A small image classifier, trained from scratch.
Training: adamw at rate 0.0011, 7600 steps, batches of 96, held-out accuracy 97%.
Rows from block 7 of a small image classifier, named by matrix and row number. Rows with one number within an expert belong to one neuron, the router's apart. Each number is 200 + 30 x the weight over its row's rms, rounded and kept within 0 to 999. All counts start at 0.
After each expert's rows are labels from the 100 images, of 14976, where the router gives the expert most weight on average: "responds to" is what is common among them. Only what is clearly more common there than usual is listed. The data: capsule endoscopy frames (Kvasir-Capsule). In brackets: how many of the 100.
# router: router (model.blocks.7.mlp.router.weight, 64x384), inputs 110-164
# up: expert up (model.blocks.7.mlp.up, 64x96x384), inputs 110-164
# down: expert down (model.blocks.7.mlp.down, 64x384x96, transposed), outputs 110-164

# expert 47
router.47,175,208,208,198,187,249,218,193,145,192,198,174,220,195,174,207,138,191,180,191,185,235,149,199,222,160,172,187,241,201,184,163,180,163,248,214,188,190,151,151,223,167,189,246,200,242,198,169,203,217,207,209,210,214,201
up.6,170,187,255,144,172,163,159,132,202,206,217,206,202,222,157,201,194,161,165,204,177,195,208,207,212,151,214,180,220,255,201,223,173,132,237,196,246,188,229,184,187,226,203,202,212,172,182,225,192,237,173,156,252,220,181
down.6,240,218,186,211,267,198,187,189,216,189,191,253,211,226,230,240,134,174,236,210,177,226,187,179,220,188,188,209,194,228,158,183,158,175,172,251,198,196,246,186,160,222,203,187,186,246,174,187,181,198,216,197,116,227,159
up.7,105,209,218,225,218,213,201,247,191,227,141,202,233,212,200,212,151,148,198,239,255,248,233,155,151,174,222,179,182,243,166,157,250,248,182,190,205,201,189,175,200,169,167,219,228,245,176,222,184,192,245,259,174,239,265
down.7,156,234,193,166,215,212,175,162,194,174,209,234,171,232,261,153,216,165,214,183,232,183,194,167,137,176,153,178,208,190,156,213,258,205,188,179,208,180,198,201,165,186,192,246,132,224,250,197,216,194,177,214,167,220,187
up.8,208,201,189,197,185,189,265,213,245,208,192,232,183,292,166,196,156,178,180,182,215,161,222,175,151,190,233,245,217,180,282,205,233,161,213,245,196,206,231,190,241,147,184,190,236,199,152,187,225,219,217,172,246,184,135
down.8,146,246,242,212,192,158,197,197,243,227,218,155,188,111,172,195,171,201,221,212,192,229,219,136,172,161,249,201,172,250,184,203,167,197,213,166,184,147,155,246,211,164,190,184,220,195,214,206,154,206,177,234,193,207,260
up.9,168,219,197,232,173,181,202,171,160,193,182,214,164,175,201,223,75,159,208,187,220,216,178,170,167,162,186,241,211,157,181,169,244,277,196,167,184,178,210,129,240,128,194,199,229,170,223,180,260,218,199,236,186,223,242
down.9,175,220,177,192,184,217,212,201,141,177,216,242,122,171,179,220,148,212,166,167,178,192,237,161,224,204,250,171,234,152,144,200,186,193,155,196,175,199,198,195,203,178,157,268,180,146,174,179,211,193,219,198,232,239,212
up.10,189,233,214,231,231,241,227,231,198,245,150,195,228,170,217,245,203,159,205,216,175,236,207,190,185,219,245,157,202,267,191,167,192,201,169,191,209,191,171,238,181,216,138,200,207,246,209,194,185,221,178,234,156,209,206
down.10,117,220,137,206,171,210,220,252,203,177,234,244,225,235,232,141,210,171,241,133,268,182,213,164,163,212,168,214,180,214,195,159,209,219,195,199,169,191,213,193,174,187,212,199,198,227,189,194,205,171,236,176,224,197,214
up.11,145,172,216,167,221,194,188,153,252,220,188,247,205,220,194,164,184,218,187,199,264,203,192,182,222,259,184,170,200,208,174,268,201,187,238,200,198,216,204,213,191,179,213,197,176,277,212,191,188,198,225,228,178,176,247
down.11,167,236,187,288,205,196,187,220,242,173,209,210,229,198,220,178,230,233,238,154,232,209,121,159,222,226,176,178,184,198,207,219,239,262,179,147,224,233,223,169,175,213,254,193,209,203,236,234,191,138,204,215,190,267,225
responds to: finding: ileocecal valve (36)

# expert 11
router.11,200,139,203,230,152,195,238,223,175,120,178,205,233,171,195,217,149,160,208,178,189,235,141,265,193,220,157,185,214,154,220,174,240,161,146,208,229,163,148,197,208,161,225,220,191,179,234,182,241,201,160,219,159,192,117
up.6,190,253,193,215,252,195,228,190,155,192,180,224,214,223,176,140,165,187,229,184,128,140,204,203,190,213,221,211,307,81,182,179,244,262,177,185,134,217,178,196,173,184,194,266,172,163,210,172,231,189,196,203,197,203,191
down.6,224,196,204,193,211,251,249,243,156,221,193,183,159,182,200,236,217,196,210,219,199,240,241,213,215,172,208,221,181,187,187,217,207,186,168,210,199,195,220,175,220,186,170,188,233,180,184,217,242,170,198,182,218,226,238
up.7,208,169,216,161,224,206,155,170,181,178,209,193,162,225,181,237,207,180,133,192,217,154,226,176,186,181,245,221,202,190,200,211,171,201,251,240,208,204,202,223,260,254,166,181,202,255,160,207,186,207,200,152,251,222,196
down.7,195,234,186,179,151,176,166,230,201,203,215,237,220,239,224,141,253,235,194,216,212,201,183,112,184,204,120,228,191,199,166,150,168,256,194,171,270,227,188,187,199,182,202,244,221,235,149,187,202,208,210,214,183,140,228
up.8,217,140,214,181,189,231,201,231,190,129,199,164,237,174,207,246,206,186,133,195,220,206,171,246,208,183,222,213,159,217,213,167,207,115,191,239,247,177,165,220,269,204,186,191,202,236,193,170,187,195,148,134,215,212,162
down.8,231,197,209,193,166,198,217,224,166,224,185,232,183,222,188,159,184,215,240,259,156,252,186,130,236,176,163,244,208,212,185,160,153,208,226,216,238,207,190,158,165,191,206,223,209,171,216,164,237,229,179,195,186,198,198
up.9,149,232,195,245,201,210,193,196,234,145,192,254,191,203,219,207,154,173,202,162,261,158,207,213,183,264,182,181,168,229,175,193,231,179,204,154,211,178,253,219,211,192,255,175,143,182,196,221,175,207,252,231,211,177,227
down.9,185,232,169,184,202,188,225,171,214,249,190,191,190,213,204,239,242,242,206,234,211,239,239,167,233,217,250,201,171,231,215,176,209,272,147,157,188,238,245,213,174,209,183,161,208,161,140,267,196,212,218,226,169,174,224
up.10,220,206,197,165,189,212,204,150,182,205,180,228,172,238,182,164,185,214,185,217,190,213,237,137,188,230,217,194,227,219,229,190,222,176,203,219,164,236,227,222,224,177,197,205,189,216,156,208,248,231,288,189,237,209,201
down.10,222,175,186,199,193,205,244,129,205,196,177,267,154,205,198,200,176,189,216,204,180,157,212,276,198,189,142,182,234,135,192,226,170,191,239,220,170,140,165,158,163,221,170,211,162,144,233,133,224,185,175,157,204,206,130
up.11,175,248,213,188,230,244,155,183,190,193,217,204,169,221,157,198,176,194,211,183,207,183,230,152,191,215,217,188,166,217,145,203,227,219,209,182,152,223,210,218,238,235,189,184,216,195,151,206,163,248,258,235,212,193,255
down.11,222,186,248,223,197,228,251,184,159,225,172,206,202,181,182,189,143,198,233,237,166,238,180,275,244,187,204,147,225,173,179,208,177,152,244,247,232,146,147,177,202,207,178,231,190,211,194,141,162,232,160,183,214,145,143
responds to: finding: reduced mucosal view (35)

# expert 50
router.50,196,168,231,197,178,244,194,174,171,193,184,198,238,161,179,178,118,214,217,198,194,222,129,207,226,196,162,158,221,172,191,184,227,184,246,216,165,193,162,176,239,147,210,237,150,200,212,177,214,198,200,219,233,187,202
up.6,151,220,150,249,182,212,201,179,181,247,148,218,142,198,197,256,223,156,175,183,204,204,180,222,210,233,181,206,213,213,177,170,172,187,183,175,247,185,242,188,211,190,170,235,217,204,185,209,256,200,198,174,199,239,207
down.6,148,196,182,194,152,188,180,202,248,229,246,172,188,192,189,223,196,226,194,162,236,242,157,168,203,210,204,145,190,197,184,187,243,229,177,150,180,190,269,124,135,186,222,232,215,196,223,241,174,238,267,256,171,183,287
up.7,238,238,273,192,180,150,188,245,178,198,200,190,242,215,166,242,302,218,132,185,202,138,232,197,168,218,232,204,213,218,235,259,185,195,209,177,256,201,216,253,257,252,187,199,232,198,153,193,148,218,223,186,175,208,170
down.7,154,219,210,220,154,215,253,230,253,175,255,220,196,231,238,187,230,175,244,171,231,219,174,244,225,237,172,269,177,207,193,191,161,225,243,250,210,197,265,178,171,249,202,187,207,181,232,157,216,203,194,173,198,167,193
up.8,183,175,178,298,208,215,226,171,152,204,181,255,176,188,208,181,67,170,288,217,213,209,220,196,226,200,167,170,220,183,176,183,205,242,179,212,248,184,194,160,177,167,194,153,196,209,200,128,227,204,198,235,218,185,227
down.8,184,176,134,198,206,147,215,184,133,170,164,183,148,199,147,247,222,192,180,188,198,229,213,141,222,216,177,215,205,193,162,224,206,178,211,215,161,179,180,175,209,218,163,237,168,213,213,227,241,243,198,184,216,162,200
up.9,225,223,215,173,204,205,171,206,199,208,123,156,175,222,199,224,243,251,128,184,180,173,256,194,209,236,192,216,240,196,220,149,256,246,217,219,173,182,244,195,199,233,245,173,227,190,157,168,188,188,202,227,223,201,209
down.9,202,191,166,220,219,174,193,189,166,228,207,224,144,172,178,219,220,183,225,238,204,180,182,204,190,184,178,205,133,193,134,243,201,196,171,141,201,246,256,207,165,196,181,176,210,146,210,178,171,212,140,195,230,161,218
up.10,212,199,178,192,154,231,159,210,172,126,219,227,206,227,196,206,235,160,174,170,251,180,237,262,213,221,207,219,217,170,189,210,179,184,220,206,269,229,179,187,207,237,193,204,208,202,159,175,186,162,134,133,266,217,100
down.10,157,190,186,176,208,161,141,168,187,236,157,159,226,216,182,262,244,279,181,145,165,225,184,183,216,157,218,206,201,278,210,224,180,189,132,210,245,207,216,198,207,228,180,205,198,216,201,192,259,212,210,201,213,232,266
up.11,174,209,236,209,204,219,184,166,166,234,200,176,158,199,191,194,229,154,201,179,199,201,211,173,189,191,185,229,235,198,186,220,220,193,258,231,210,238,212,250,237,206,148,248,216,196,237,177,204,236,233,171,197,203,229
down.11,189,198,247,163,245,146,246,186,189,163,183,182,223,206,264,182,212,228,225,111,233,184,175,206,105,142,240,209,178,207,208,209,205,218,196,134,221,223,258,191,208,221,202,181,209,237,183,273,226,150,230,252,148,198,178
responds to: finding: reduced mucosal view (46)

# expert 52
router.52,164,188,180,165,166,197,159,151,143,184,197,175,223,214,147,164,172,223,207,176,149,195,161,248,207,170,207,217,230,189,231,146,215,177,219,214,137,229,193,177,198,218,180,200,171,205,174,189,251,232,222,197,199,189,219
up.6,171,191,216,208,254,219,218,232,224,217,155,201,229,181,161,228,210,152,182,218,205,231,199,237,215,219,235,196,215,240,202,177,178,225,155,191,214,231,210,221,238,192,223,185,236,216,196,197,185,225,153,200,155,173,273
down.6,168,254,155,219,176,188,238,238,227,200,238,185,173,226,213,203,258,182,214,163,274,250,221,156,176,238,204,196,165,225,168,167,248,228,213,148,188,209,270,203,162,158,208,164,222,183,166,243,172,228,267,210,195,203,195
up.7,213,198,140,157,226,232,194,204,201,216,188,202,195,215,166,147,235,225,231,199,154,211,167,262,164,219,240,218,228,206,194,160,175,238,176,185,176,228,214,193,142,202,180,177,206,211,194,213,209,214,156,161,161,192,249
down.7,201,205,136,198,218,171,203,247,185,212,224,200,204,208,231,208,264,178,195,179,188,216,201,141,196,203,230,181,174,207,196,216,233,269,186,134,217,171,205,176,200,154,253,169,201,223,211,257,216,220,225,272,205,195,190
up.8,180,230,202,222,190,212,203,181,183,154,228,230,180,204,170,192,144,161,234,158,245,224,211,195,188,184,175,177,202,190,89,170,228,220,233,178,191,149,160,177,169,203,260,172,168,163,222,180,181,159,190,196,231,224,191
down.8,216,144,183,187,219,256,218,185,180,216,157,226,202,248,190,258,194,230,210,194,176,231,207,184,240,175,220,181,251,174,215,204,208,202,215,239,178,198,169,212,167,234,143,225,230,255,166,158,239,235,208,168,202,204,196
up.9,183,214,167,197,189,217,173,165,174,150,216,211,162,250,209,191,203,238,153,164,231,154,255,199,187,207,231,184,206,192,189,209,182,162,195,232,208,185,215,231,242,228,176,185,168,202,120,184,190,218,246,168,270,212,179
down.9,184,187,256,214,228,182,199,161,239,197,185,208,244,179,183,197,224,242,166,162,191,170,180,184,188,210,186,202,204,214,187,232,145,243,196,262,174,168,196,146,246,224,209,243,166,205,259,192,177,190,171,196,222,207,213
up.10,218,168,176,173,174,192,203,179,173,209,259,194,148,219,189,258,165,188,242,159,229,230,128,192,195,196,219,158,210,222,182,181,179,202,232,241,220,129,183,195,194,222,166,236,177,224,173,200,169,186,245,206,239,204,163
down.10,211,166,187,181,223,226,247,232,186,204,219,226,202,234,212,263,233,171,261,200,188,235,199,191,205,173,207,150,216,209,200,197,193,174,170,127,210,148,202,198,203,177,222,218,265,255,210,188,180,218,206,221,218,206,206
up.11,186,216,219,170,161,166,153,147,173,244,166,231,143,217,141,197,123,208,227,206,161,198,227,185,158,242,195,218,228,155,216,213,196,166,192,223,147,236,209,184,179,253,223,196,157,206,233,182,234,229,217,209,170,184,211
down.11,148,200,242,232,248,169,208,202,274,200,200,185,185,197,135,201,187,234,240,209,196,216,242,149,192,226,217,171,205,196,201,204,176,216,239,177,156,242,192,220,203,176,225,216,204,182,204,237,211,216,215,193,160,246,207
responds to: finding: ileocecal valve (70)

# expert 29
router.29,219,203,148,192,247,216,198,192,225,171,248,197,243,231,165,201,221,223,150,145,231,183,228,157,228,208,214,216,229,243,163,189,220,252,170,177,231,231,255,188,210,290,206,175,243,185,175,224,209,171,195,174,257,287,240
up.6,199,173,168,181,243,254,189,187,185,166,233,194,225,167,204,200,213,188,184,187,194,184,196,206,216,219,235,158,206,196,164,166,258,185,161,204,178,191,208,192,187,225,205,190,194,181,207,206,225,154,174,199,237,260,227
down.6,180,232,186,174,178,201,258,237,198,235,180,206,163,230,220,232,194,150,175,189,201,200,232,177,167,177,242,227,239,154,206,190,264,196,162,194,227,178,160,222,211,161,161,169,222,186,203,194,222,215,263,204,213,251,154
up.7,244,188,206,207,187,196,201,203,204,207,184,180,172,166,185,167,185,190,247,154,169,203,159,264,157,143,170,240,191,170,200,222,190,165,221,232,171,181,154,182,155,175,151,220,184,190,278,150,259,186,195,226,172,216,143
down.7,160,205,210,219,233,261,157,249,194,191,209,196,171,202,206,190,173,167,157,158,255,186,262,187,188,166,258,207,188,222,155,189,180,196,167,131,202,247,187,225,201,207,183,157,239,220,149,242,168,205,173,151,210,212,243
up.8,179,194,191,190,214,237,145,151,205,200,218,215,141,210,181,205,204,248,229,239,202,235,160,166,231,210,153,157,198,211,198,224,182,202,219,224,201,206,223,170,191,220,167,206,172,215,241,180,228,201,202,193,243,223,226
down.8,173,226,140,159,150,186,229,259,210,187,244,242,194,248,220,172,202,167,195,185,200,181,237,190,190,196,193,209,175,178,170,218,218,179,197,194,201,177,204,224,171,222,217,127,169,146,207,206,218,180,240,153,235,199,173
up.9,236,192,217,229,210,158,272,237,205,169,204,185,214,203,277,234,227,218,208,199,209,210,181,186,219,171,130,232,165,218,167,275,164,217,241,205,232,194,213,255,230,170,224,199,215,170,208,223,156,185,169,173,232,217,200
down.9,210,182,242,193,174,226,194,156,226,173,182,192,161,193,186,207,151,270,211,198,204,240,169,195,201,203,148,190,189,203,199,199,177,176,269,199,239,159,214,169,237,217,192,197,181,261,228,200,181,205,162,199,253,177,219
up.10,201,232,202,148,199,186,186,179,207,250,232,237,258,210,230,194,173,194,182,239,120,179,181,196,188,204,205,194,223,177,199,200,245,197,166,215,148,195,155,200,172,214,220,194,179,170,232,205,230,196,207,246,189,220,207
down.10,199,185,162,167,153,211,194,230,192,189,218,208,190,236,256,213,212,178,221,192,237,183,193,213,144,176,176,233,200,147,253,234,246,166,188,187,220,161,224,220,204,170,207,182,209,201,208,218,208,194,215,189,249,221,177
up.11,185,169,274,156,190,201,156,177,185,202,171,219,146,213,171,209,185,174,217,234,210,225,199,273,180,187,221,127,196,166,229,217,208,146,214,205,170,174,152,216,207,191,183,215,169,258,202,173,180,254,211,227,139,199,184
down.11,232,252,252,127,203,146,235,206,221,275,207,162,231,248,209,229,260,230,231,194,148,199,239,208,201,180,190,233,182,163,217,189,177,227,158,217,212,160,192,196,179,244,237,230,222,167,243,241,198,251,204,222,162,202,168
responds to: finding: angiectasia (36)

# expert 24
router.24,212,194,170,193,170,180,209,183,189,111,247,208,180,225,209,160,171,234,170,134,224,158,194,192,172,160,191,227,210,151,194,194,232,155,198,206,192,159,188,228,234,171,194,194,170,121,144,203,249,170,219,178,272,225,174
up.0,201,200,180,193,131,219,170,214,186,205,200,270,188,242,212,183,213,222,213,200,226,193,197,194,192,231,186,194,206,212,166,195,189,203,228,239,190,183,242,160,197,258,185,200,190,245,218,201,189,245,209,197,223,226,185
down.0,163,196,201,151,202,189,167,194,215,179,181,229,255,239,167,160,143,268,170,222,191,217,163,144,200,183,185,197,187,263,186,180,167,243,198,224,169,233,198,203,220,208,228,166,216,225,199,169,191,222,185,186,237,147,230
up.1,228,183,174,209,160,210,192,216,188,202,214,234,190,163,181,187,152,232,208,169,220,202,199,229,197,177,189,186,219,158,188,232,135,220,188,225,205,176,161,203,138,231,160,215,192,233,254,160,225,165,174,198,180,170,151
down.1,212,228,192,218,153,164,175,206,187,198,220,198,244,223,214,147,178,211,224,191,188,168,179,227,173,186,133,213,248,205,200,184,243,224,165,210,214,242,170,153,176,211,232,214,224,216,227,180,239,194,204,237,194,162,187
up.2,242,183,223,180,230,207,176,179,184,145,220,154,202,164,198,193,165,211,146,158,230,159,211,228,157,163,242,201,200,185,161,213,241,164,187,214,191,131,149,210,240,210,213,205,155,169,128,219,199,172,204,195,233,253,204
down.2,197,231,234,221,207,222,232,180,189,264,147,167,166,184,166,253,218,176,174,228,216,223,245,162,171,212,303,204,255,225,181,133,210,205,171,204,223,201,186,173,228,174,142,211,264,198,166,210,214,235,235,227,184,253,188
up.3,171,182,233,162,168,170,182,169,240,153,234,227,179,188,212,184,130,218,140,182,230,183,181,182,174,209,160,202,162,194,208,255,236,154,226,203,214,193,160,203,277,152,259,184,153,166,176,168,211,224,229,236,242,175,198
down.3,194,231,211,244,230,158,255,195,208,274,193,144,185,179,147,234,245,209,208,211,239,199,242,189,227,241,223,159,242,208,163,173,189,205,207,186,189,179,216,189,144,233,199,235,214,204,237,251,188,227,261,223,151,215,202
up.4,198,140,227,195,198,200,170,170,255,159,228,191,188,187,214,180,180,215,193,195,215,174,198,250,208,187,221,192,139,190,213,229,206,134,260,223,201,184,166,200,244,147,228,204,159,217,165,190,181,185,224,186,248,165,196
down.4,191,212,259,255,233,189,247,158,180,260,150,124,199,158,141,241,235,177,194,211,168,260,211,183,225,238,195,164,227,179,155,131,174,200,220,247,200,205,168,123,202,188,211,247,217,172,192,199,217,255,224,172,139,254,212
up.5,178,184,226,176,151,201,188,177,216,131,228,217,182,180,210,198,127,241,165,185,217,171,177,187,166,195,170,200,182,203,222,237,258,162,208,222,230,185,144,186,270,175,239,199,139,149,178,167,233,227,227,239,244,184,204
down.5,159,246,206,238,231,186,258,211,192,249,204,176,190,185,180,215,290,203,210,183,217,195,225,177,233,249,234,142,224,191,157,156,197,225,229,191,192,171,181,166,199,195,182,219,221,197,235,261,190,238,261,208,154,257,201
responds to: finding: foreign body (27)

# expert 23
router.23,185,193,201,198,182,236,198,179,149,199,175,197,213,186,168,198,128,229,212,169,161,224,126,217,204,151,180,159,223,194,189,185,196,183,251,222,194,203,158,174,226,167,191,241,169,219,192,185,218,209,223,182,196,195,190
up.0,184,181,202,228,205,231,219,197,204,178,197,197,208,189,176,205,236,243,212,167,296,233,184,122,238,168,211,225,201,173,194,171,182,160,174,192,207,151,221,198,210,159,200,240,193,236,193,169,195,214,138,184,198,169,189
down.0,177,196,167,178,194,181,174,170,180,202,221,226,202,197,198,198,213,138,218,180,229,188,257,189,176,222,189,227,211,177,181,161,173,193,209,183,183,237,149,208,156,173,203,221,243,248,209,148,229,153,179,174,222,264,206
up.1,210,204,204,169,155,177,203,186,155,163,225,190,151,175,192,176,133,195,214,138,310,193,234,196,194,150,220,213,240,191,154,190,208,180,186,215,164,113,183,185,157,187,185,225,185,226,192,185,196,155,150,184,233,206,211
down.1,210,191,231,209,256,232,211,177,179,233,174,136,164,197,205,241,234,214,228,186,197,198,175,176,211,198,205,170,219,206,220,241,184,203,206,197,191,196,211,260,199,197,212,220,225,218,215,234,149,173,183,174,211,234,222
up.2,187,207,217,258,206,187,199,183,153,195,123,257,163,222,199,176,143,186,216,200,176,173,194,190,192,184,215,178,211,148,160,205,185,252,221,268,183,155,196,211,202,143,218,209,164,219,178,159,210,223,188,214,188,200,189
down.2,278,170,213,212,244,203,201,185,239,207,178,160,219,187,156,181,205,188,199,150,220,178,178,210,233,234,202,220,203,169,198,232,173,189,236,248,194,171,211,238,208,187,198,215,165,159,175,191,193,215,204,184,192,258,216
up.3,169,167,164,255,175,214,167,150,149,212,190,248,74,220,194,232,49,222,162,205,203,228,216,167,210,234,210,197,249,183,199,211,209,252,189,207,173,175,231,195,234,165,139,230,206,219,203,173,217,227,210,218,236,167,249
down.3,183,190,225,180,231,184,198,181,240,174,174,155,197,116,157,224,212,225,195,195,214,198,202,158,232,232,229,108,204,186,171,198,195,221,189,207,173,201,178,193,218,220,221,208,162,209,189,223,230,203,187,174,216,193,196
up.4,153,198,188,209,187,190,139,172,191,234,183,221,158,213,217,244,121,224,185,243,153,221,209,166,203,234,195,169,215,196,181,217,172,195,181,209,190,258,203,204,237,199,168,191,233,214,164,206,186,230,204,178,214,214,233
down.4,210,156,235,169,213,228,177,176,193,190,203,198,190,194,111,198,271,243,157,186,190,158,176,156,249,176,221,138,211,160,198,230,178,181,147,255,161,196,169,170,224,249,209,207,204,246,251,216,220,197,170,203,197,218,159
up.5,194,193,189,227,201,259,139,194,166,179,274,236,157,190,193,206,136,196,219,182,306,255,221,166,225,147,195,207,216,208,175,181,179,242,209,144,202,207,238,166,219,216,189,185,248,256,200,197,201,132,218,153,236,224,238
down.5,229,187,199,183,288,208,185,179,189,240,168,202,247,204,213,243,198,264,194,177,191,200,255,166,234,187,219,189,238,215,173,260,175,243,184,188,216,191,203,217,204,245,196,176,251,246,194,231,182,175,212,235,214,240,163
responds to: finding: ileocecal valve (45)

# expert 40
router.40,205,224,188,187,154,252,173,225,129,250,174,212,241,201,175,228,141,203,189,192,234,217,180,223,174,149,214,240,230,201,233,202,234,221,228,237,230,195,169,194,228,181,141,194,216,262,199,178,204,222,248,222,207,193,208
up.0,168,171,159,207,189,190,197,157,199,135,219,266,155,273,218,166,213,240,190,165,215,156,170,212,217,247,179,168,154,126,168,243,223,176,207,191,180,198,237,192,195,237,236,202,138,230,185,213,208,200,247,212,223,192,184
down.0,173,245,162,240,185,207,175,179,226,236,185,197,159,206,229,226,265,215,225,173,192,255,196,185,152,164,144,245,127,193,198,192,187,229,178,184,157,197,263,182,181,210,205,176,210,179,208,224,192,192,219,245,161,241,188
up.1,183,205,168,207,209,215,215,212,249,183,227,281,176,252,208,201,212,234,229,153,232,167,209,202,211,238,186,171,173,141,210,220,197,209,164,228,179,125,228,177,176,254,218,195,159,202,223,232,214,196,227,204,250,210,171
down.1,145,188,174,212,221,187,207,137,203,209,191,200,239,209,205,223,226,241,255,162,190,229,140,143,184,200,165,196,136,212,155,215,181,219,198,185,206,236,233,198,246,233,185,230,237,180,249,221,238,194,164,175,211,206,212
up.2,222,198,173,175,189,173,158,159,197,135,167,183,160,223,170,159,186,233,214,153,201,128,229,245,192,202,198,248,237,98,194,228,207,183,152,204,167,168,189,182,204,220,223,226,148,202,195,171,187,173,229,212,257,217,223
down.2,210,198,144,193,224,231,185,181,203,242,234,143,183,211,191,276,251,262,229,199,226,169,219,172,242,248,166,229,185,182,205,222,122,191,199,228,205,181,228,199,187,223,165,265,163,177,174,206,204,151,142,166,203,185,228
up.3,189,232,202,177,152,243,179,220,183,222,162,205,217,195,218,232,160,147,190,198,244,198,232,193,143,198,240,235,203,176,226,187,256,194,173,177,206,162,197,178,238,182,166,170,225,204,175,190,199,237,235,254,202,237,218
down.3,132,239,149,185,193,185,189,244,225,197,272,237,190,253,235,192,230,163,211,154,193,177,258,176,189,214,166,203,232,187,190,206,216,250,178,169,167,190,253,229,156,200,244,181,175,132,234,231,225,159,227,187,190,189,213
up.4,270,240,221,183,201,176,203,163,248,229,212,215,192,173,134,188,136,206,231,223,158,203,231,183,166,188,215,234,215,206,243,224,226,211,226,247,175,171,186,189,205,189,174,207,215,226,203,163,201,228,195,231,200,183,220
down.4,163,281,218,229,205,191,237,204,226,202,180,219,171,200,198,194,138,243,225,248,169,171,190,162,173,229,165,169,184,214,238,245,228,248,148,156,196,187,192,169,138,171,212,152,209,218,239,253,160,206,189,216,164,206,203
up.5,196,234,184,172,187,148,197,211,236,176,215,233,228,234,187,141,235,215,217,163,230,174,219,219,219,214,190,211,189,203,186,228,182,224,163,231,180,289,229,237,196,223,259,181,179,229,115,235,202,175,250,181,217,186,190
down.5,203,229,242,217,175,176,214,191,190,193,176,185,183,168,200,195,143,202,221,210,174,255,201,224,200,176,188,149,251,178,221,208,223,187,155,209,210,152,220,183,187,212,169,157,218,204,244,175,233,230,201,179,235,259,191
responds to: finding: ileocecal valve (79)