{
  "model": "image classifier",
  "dataset": "capsule endoscopy frames (Kvasir-Capsule)",
  "horizontal_flip": true,
  "rotation_deg": 5,
  "num_classes": 11,
  "norm": "rmsnorm",
  "dropout": 0.1,
  "num_experts": 64,
  "residual_init": "none",
  "lr": 0.0011,
  "ema_decay": 0.995,
  "warmup_steps": 760
}
Rows from block 4 of a small image classifier, named by matrix and row number. Rows with one number belong to one neuron. Each number is 500 + 25 x the weight over its row's rms, rounded and kept within 0 to 999. All counts start at 0. Numbers have three digits each.
After each neuron's rows are labels from the 100 images, of 14976, where the neuron reaches its highest value: "strongest on" is what is common among them; "patch colour" is the nearest of a few named colours to the mean colour under the peak. Only what is clearly more common there than usual is listed. The data: capsule endoscopy frames (Kvasir-Capsule).
# fc1: MLP up (model.blocks.4.mlp.fc1.weight, 1536x384), inputs 308-383
# fc2: MLP down (model.blocks.4.mlp.fc2.weight, 384x1536, transposed), outputs 308-383

fc1.512:519498512492517444488443543479480469540554520490511513461505520544466479478494489477497534496472511561519537484487470525507459535465503519484494502501514516485500506500492500457492502489460501486576484457461525488537505514468543
fc2.512:531530506532523514517499506460490510449516480469507530515513505522486492493481538539532476509521487463510492485491518480471533514494530460483525490493497495494501492527475506547465462483475472481507520521530508484511493509536485
strongest on: finding: ulcer
patch colour: grey

fc1.723:495484531504511472504446465507499497501497526502486527482488485469496500525521451499475484504474489521514454533492496528541457507477494488513479527486472505536487488518489477462494513525524502522535487483471500530524500481552510
fc2.723:491502470522489500509524525519485497529538471476596494503521513511533480442464510501518532490530492505474509470512454460461535521503482529534510482465518550455457524448450467507482491499475514469507504482523513452481497525464527
strongest on: finding: reduced mucosal view
patch colour: orange

fc1.526:491496533487496449489460479517493506499497532502480536495488477492483477513535463492464511504461520521500469516470502503540453517479498484506481537480473513540487500522504477430506502506523490506548495477463505522527502469542517
fc2.526:493521471526491499505531522534479490525522473496607489501526531502530488427446502504511519505528505507488504470512462474444536523499497535515505480476527538457447528450454470512465494509474515466515503481519515452485497517473532
strongest on: finding: reduced mucosal view
patch colour: orange

fc1.648:519528495491451494452500522513480510495520505484533491520539510476476489541499499504500461493495468518533492489494490513518496477456511461469480501490504459472491495479483540497509508515490544522500486508458541504506542473459474
fc2.648:471507503496484485494514505496524513548489496525500461519499518530506482451488478459542516508500467469513473474463489447447503507499476499508461506519487560466492530488454486530492529510482524492515509491531457468484517516488516
strongest on: finding: ileocecal valve
patch colour: orange

fc1.719:512515513462497423520488517446455486528542496478517529471503514504478517474503482492507518499480519550530489446469490531496476535466512482507471498487481507493478484504480511492453517509494511498582461485482490507498514519483515
fc2.719:511514487523510508477504482469484487468512510478495546529507515477502516545495505536510482524500522456510501508521480482491505512463564449467541482521505455545502464485528520520479473473486478491505521541538524496511489498510461
strongest on: finding: ulcer
patch colour: grey

fc1.714:534514503468463491458453516511530485516541543498499490503532513457480497524533489519482497491470473497541521510487487513538474542470498510478477502491475500485518468507493513467513518501498513490520447538444501493537563492502476
fc2.714:492501493546510502495517470486505525534459489484489480528514511490520510521484499469538513508513470480489507508545512439466498504533464478493504494497523540509490511498456480509487523513489499466506505510499460508470492519484491
strongest on: finding: reduced mucosal view
patch colour: orange

fc1.668:529502502502486474458484515470494455512538547493507486471505488481473492486538495499512514511464465514559501494476522504514483536455517477509500504504492488491503465539500512489479536521481542498564444525400523530540532488513476
fc2.668:460523518476468507501456525509517519530487508552430508506439506486489500515503511500498574473493499449481491489472510470482490496496464481521519487515493517504507526516501500510535453466488498504492538515523461487468506526488456
strongest on: finding: ileocecal valve
patch colour: orange

fc1.47:497488503504487474504403533514534488546537534494491529504481497513492480486500491497497527470460505524481510470470490479490479546507506514527464500471505514488502534513489509421527502459504500496544503492452516490494523523515481
fc2.47:454497478554510493497521534498513522481523493437547508508520467528491476440478505493530493543525480492517525496452514455468533544488505475498506515520494493492499470484443506528496516535510499434505514511536510532505518502523538
strongest on: finding: reduced mucosal view
patch colour: orange

fc1.578:503506488523491517486479499527500475484499496498513526556511487433540495532524485523513491514489492546488478461526480492500500474495481473452504477487472479488474483527498514522500515519518558539503510496417503534509485488425495
fc2.578:457470498462465491482488524500556516539503499559471457481415496505474487493500486468486545515502470478518498546454522517508498512518464487500471525514445509504560480506497506476572476523499502472489484539506500483493500507484496
strongest on: finding: ileocecal valve
patch colour: grey

fc1.106:522512509457515445495449523457465469536550517495492516464526533500488505477498489491514498489458529549515502459457496537505478516467535479516480497486491486504479501513495495489451495509478503503576461487454505502509504525473502
fc2.106:548509481503509512492501481455466503453527505473515551502510492475473485559509526554502479514509519427490501516535490497507516497465530470451544499509491463530529475481523513517485468469468454494512513535524534515517495512491453
strongest on: finding: ulcer
patch colour: grey

fc1.294:541474491541488488477488506531510479502514533485527536513514510530534493520507489507547477485457460531525491488516499487508484509449492488461478501510474500500492509497462499467484511548526512474531495498430499483529527509452498
fc2.294:466479495483508525486514497488473522513456503583507478506436512483477520493461505492504504513518465454507503529454468505486505496514490489485493500493475511518536512511477490509515477522507480497494494492558464476500492505515492
strongest on: finding: ileocecal valve
patch colour: orange

fc1.203:574501502550507507472492504524485467485531501443544529518488488508506512517506490526543471508445480536501500477522487503512480541486496467454519513495492468504506486518467528479500530524519542493516491497456527509544525493462501
fc2.203:498500526457503545510527521530519522513469480574483464534425531479485498490473529495510543505512478446502491514476487475448511474501459515504504496490472480494528498510494475507551484496459530514478518510518454445477517502502472
strongest on: finding: ileocecal valve
patch colour: orange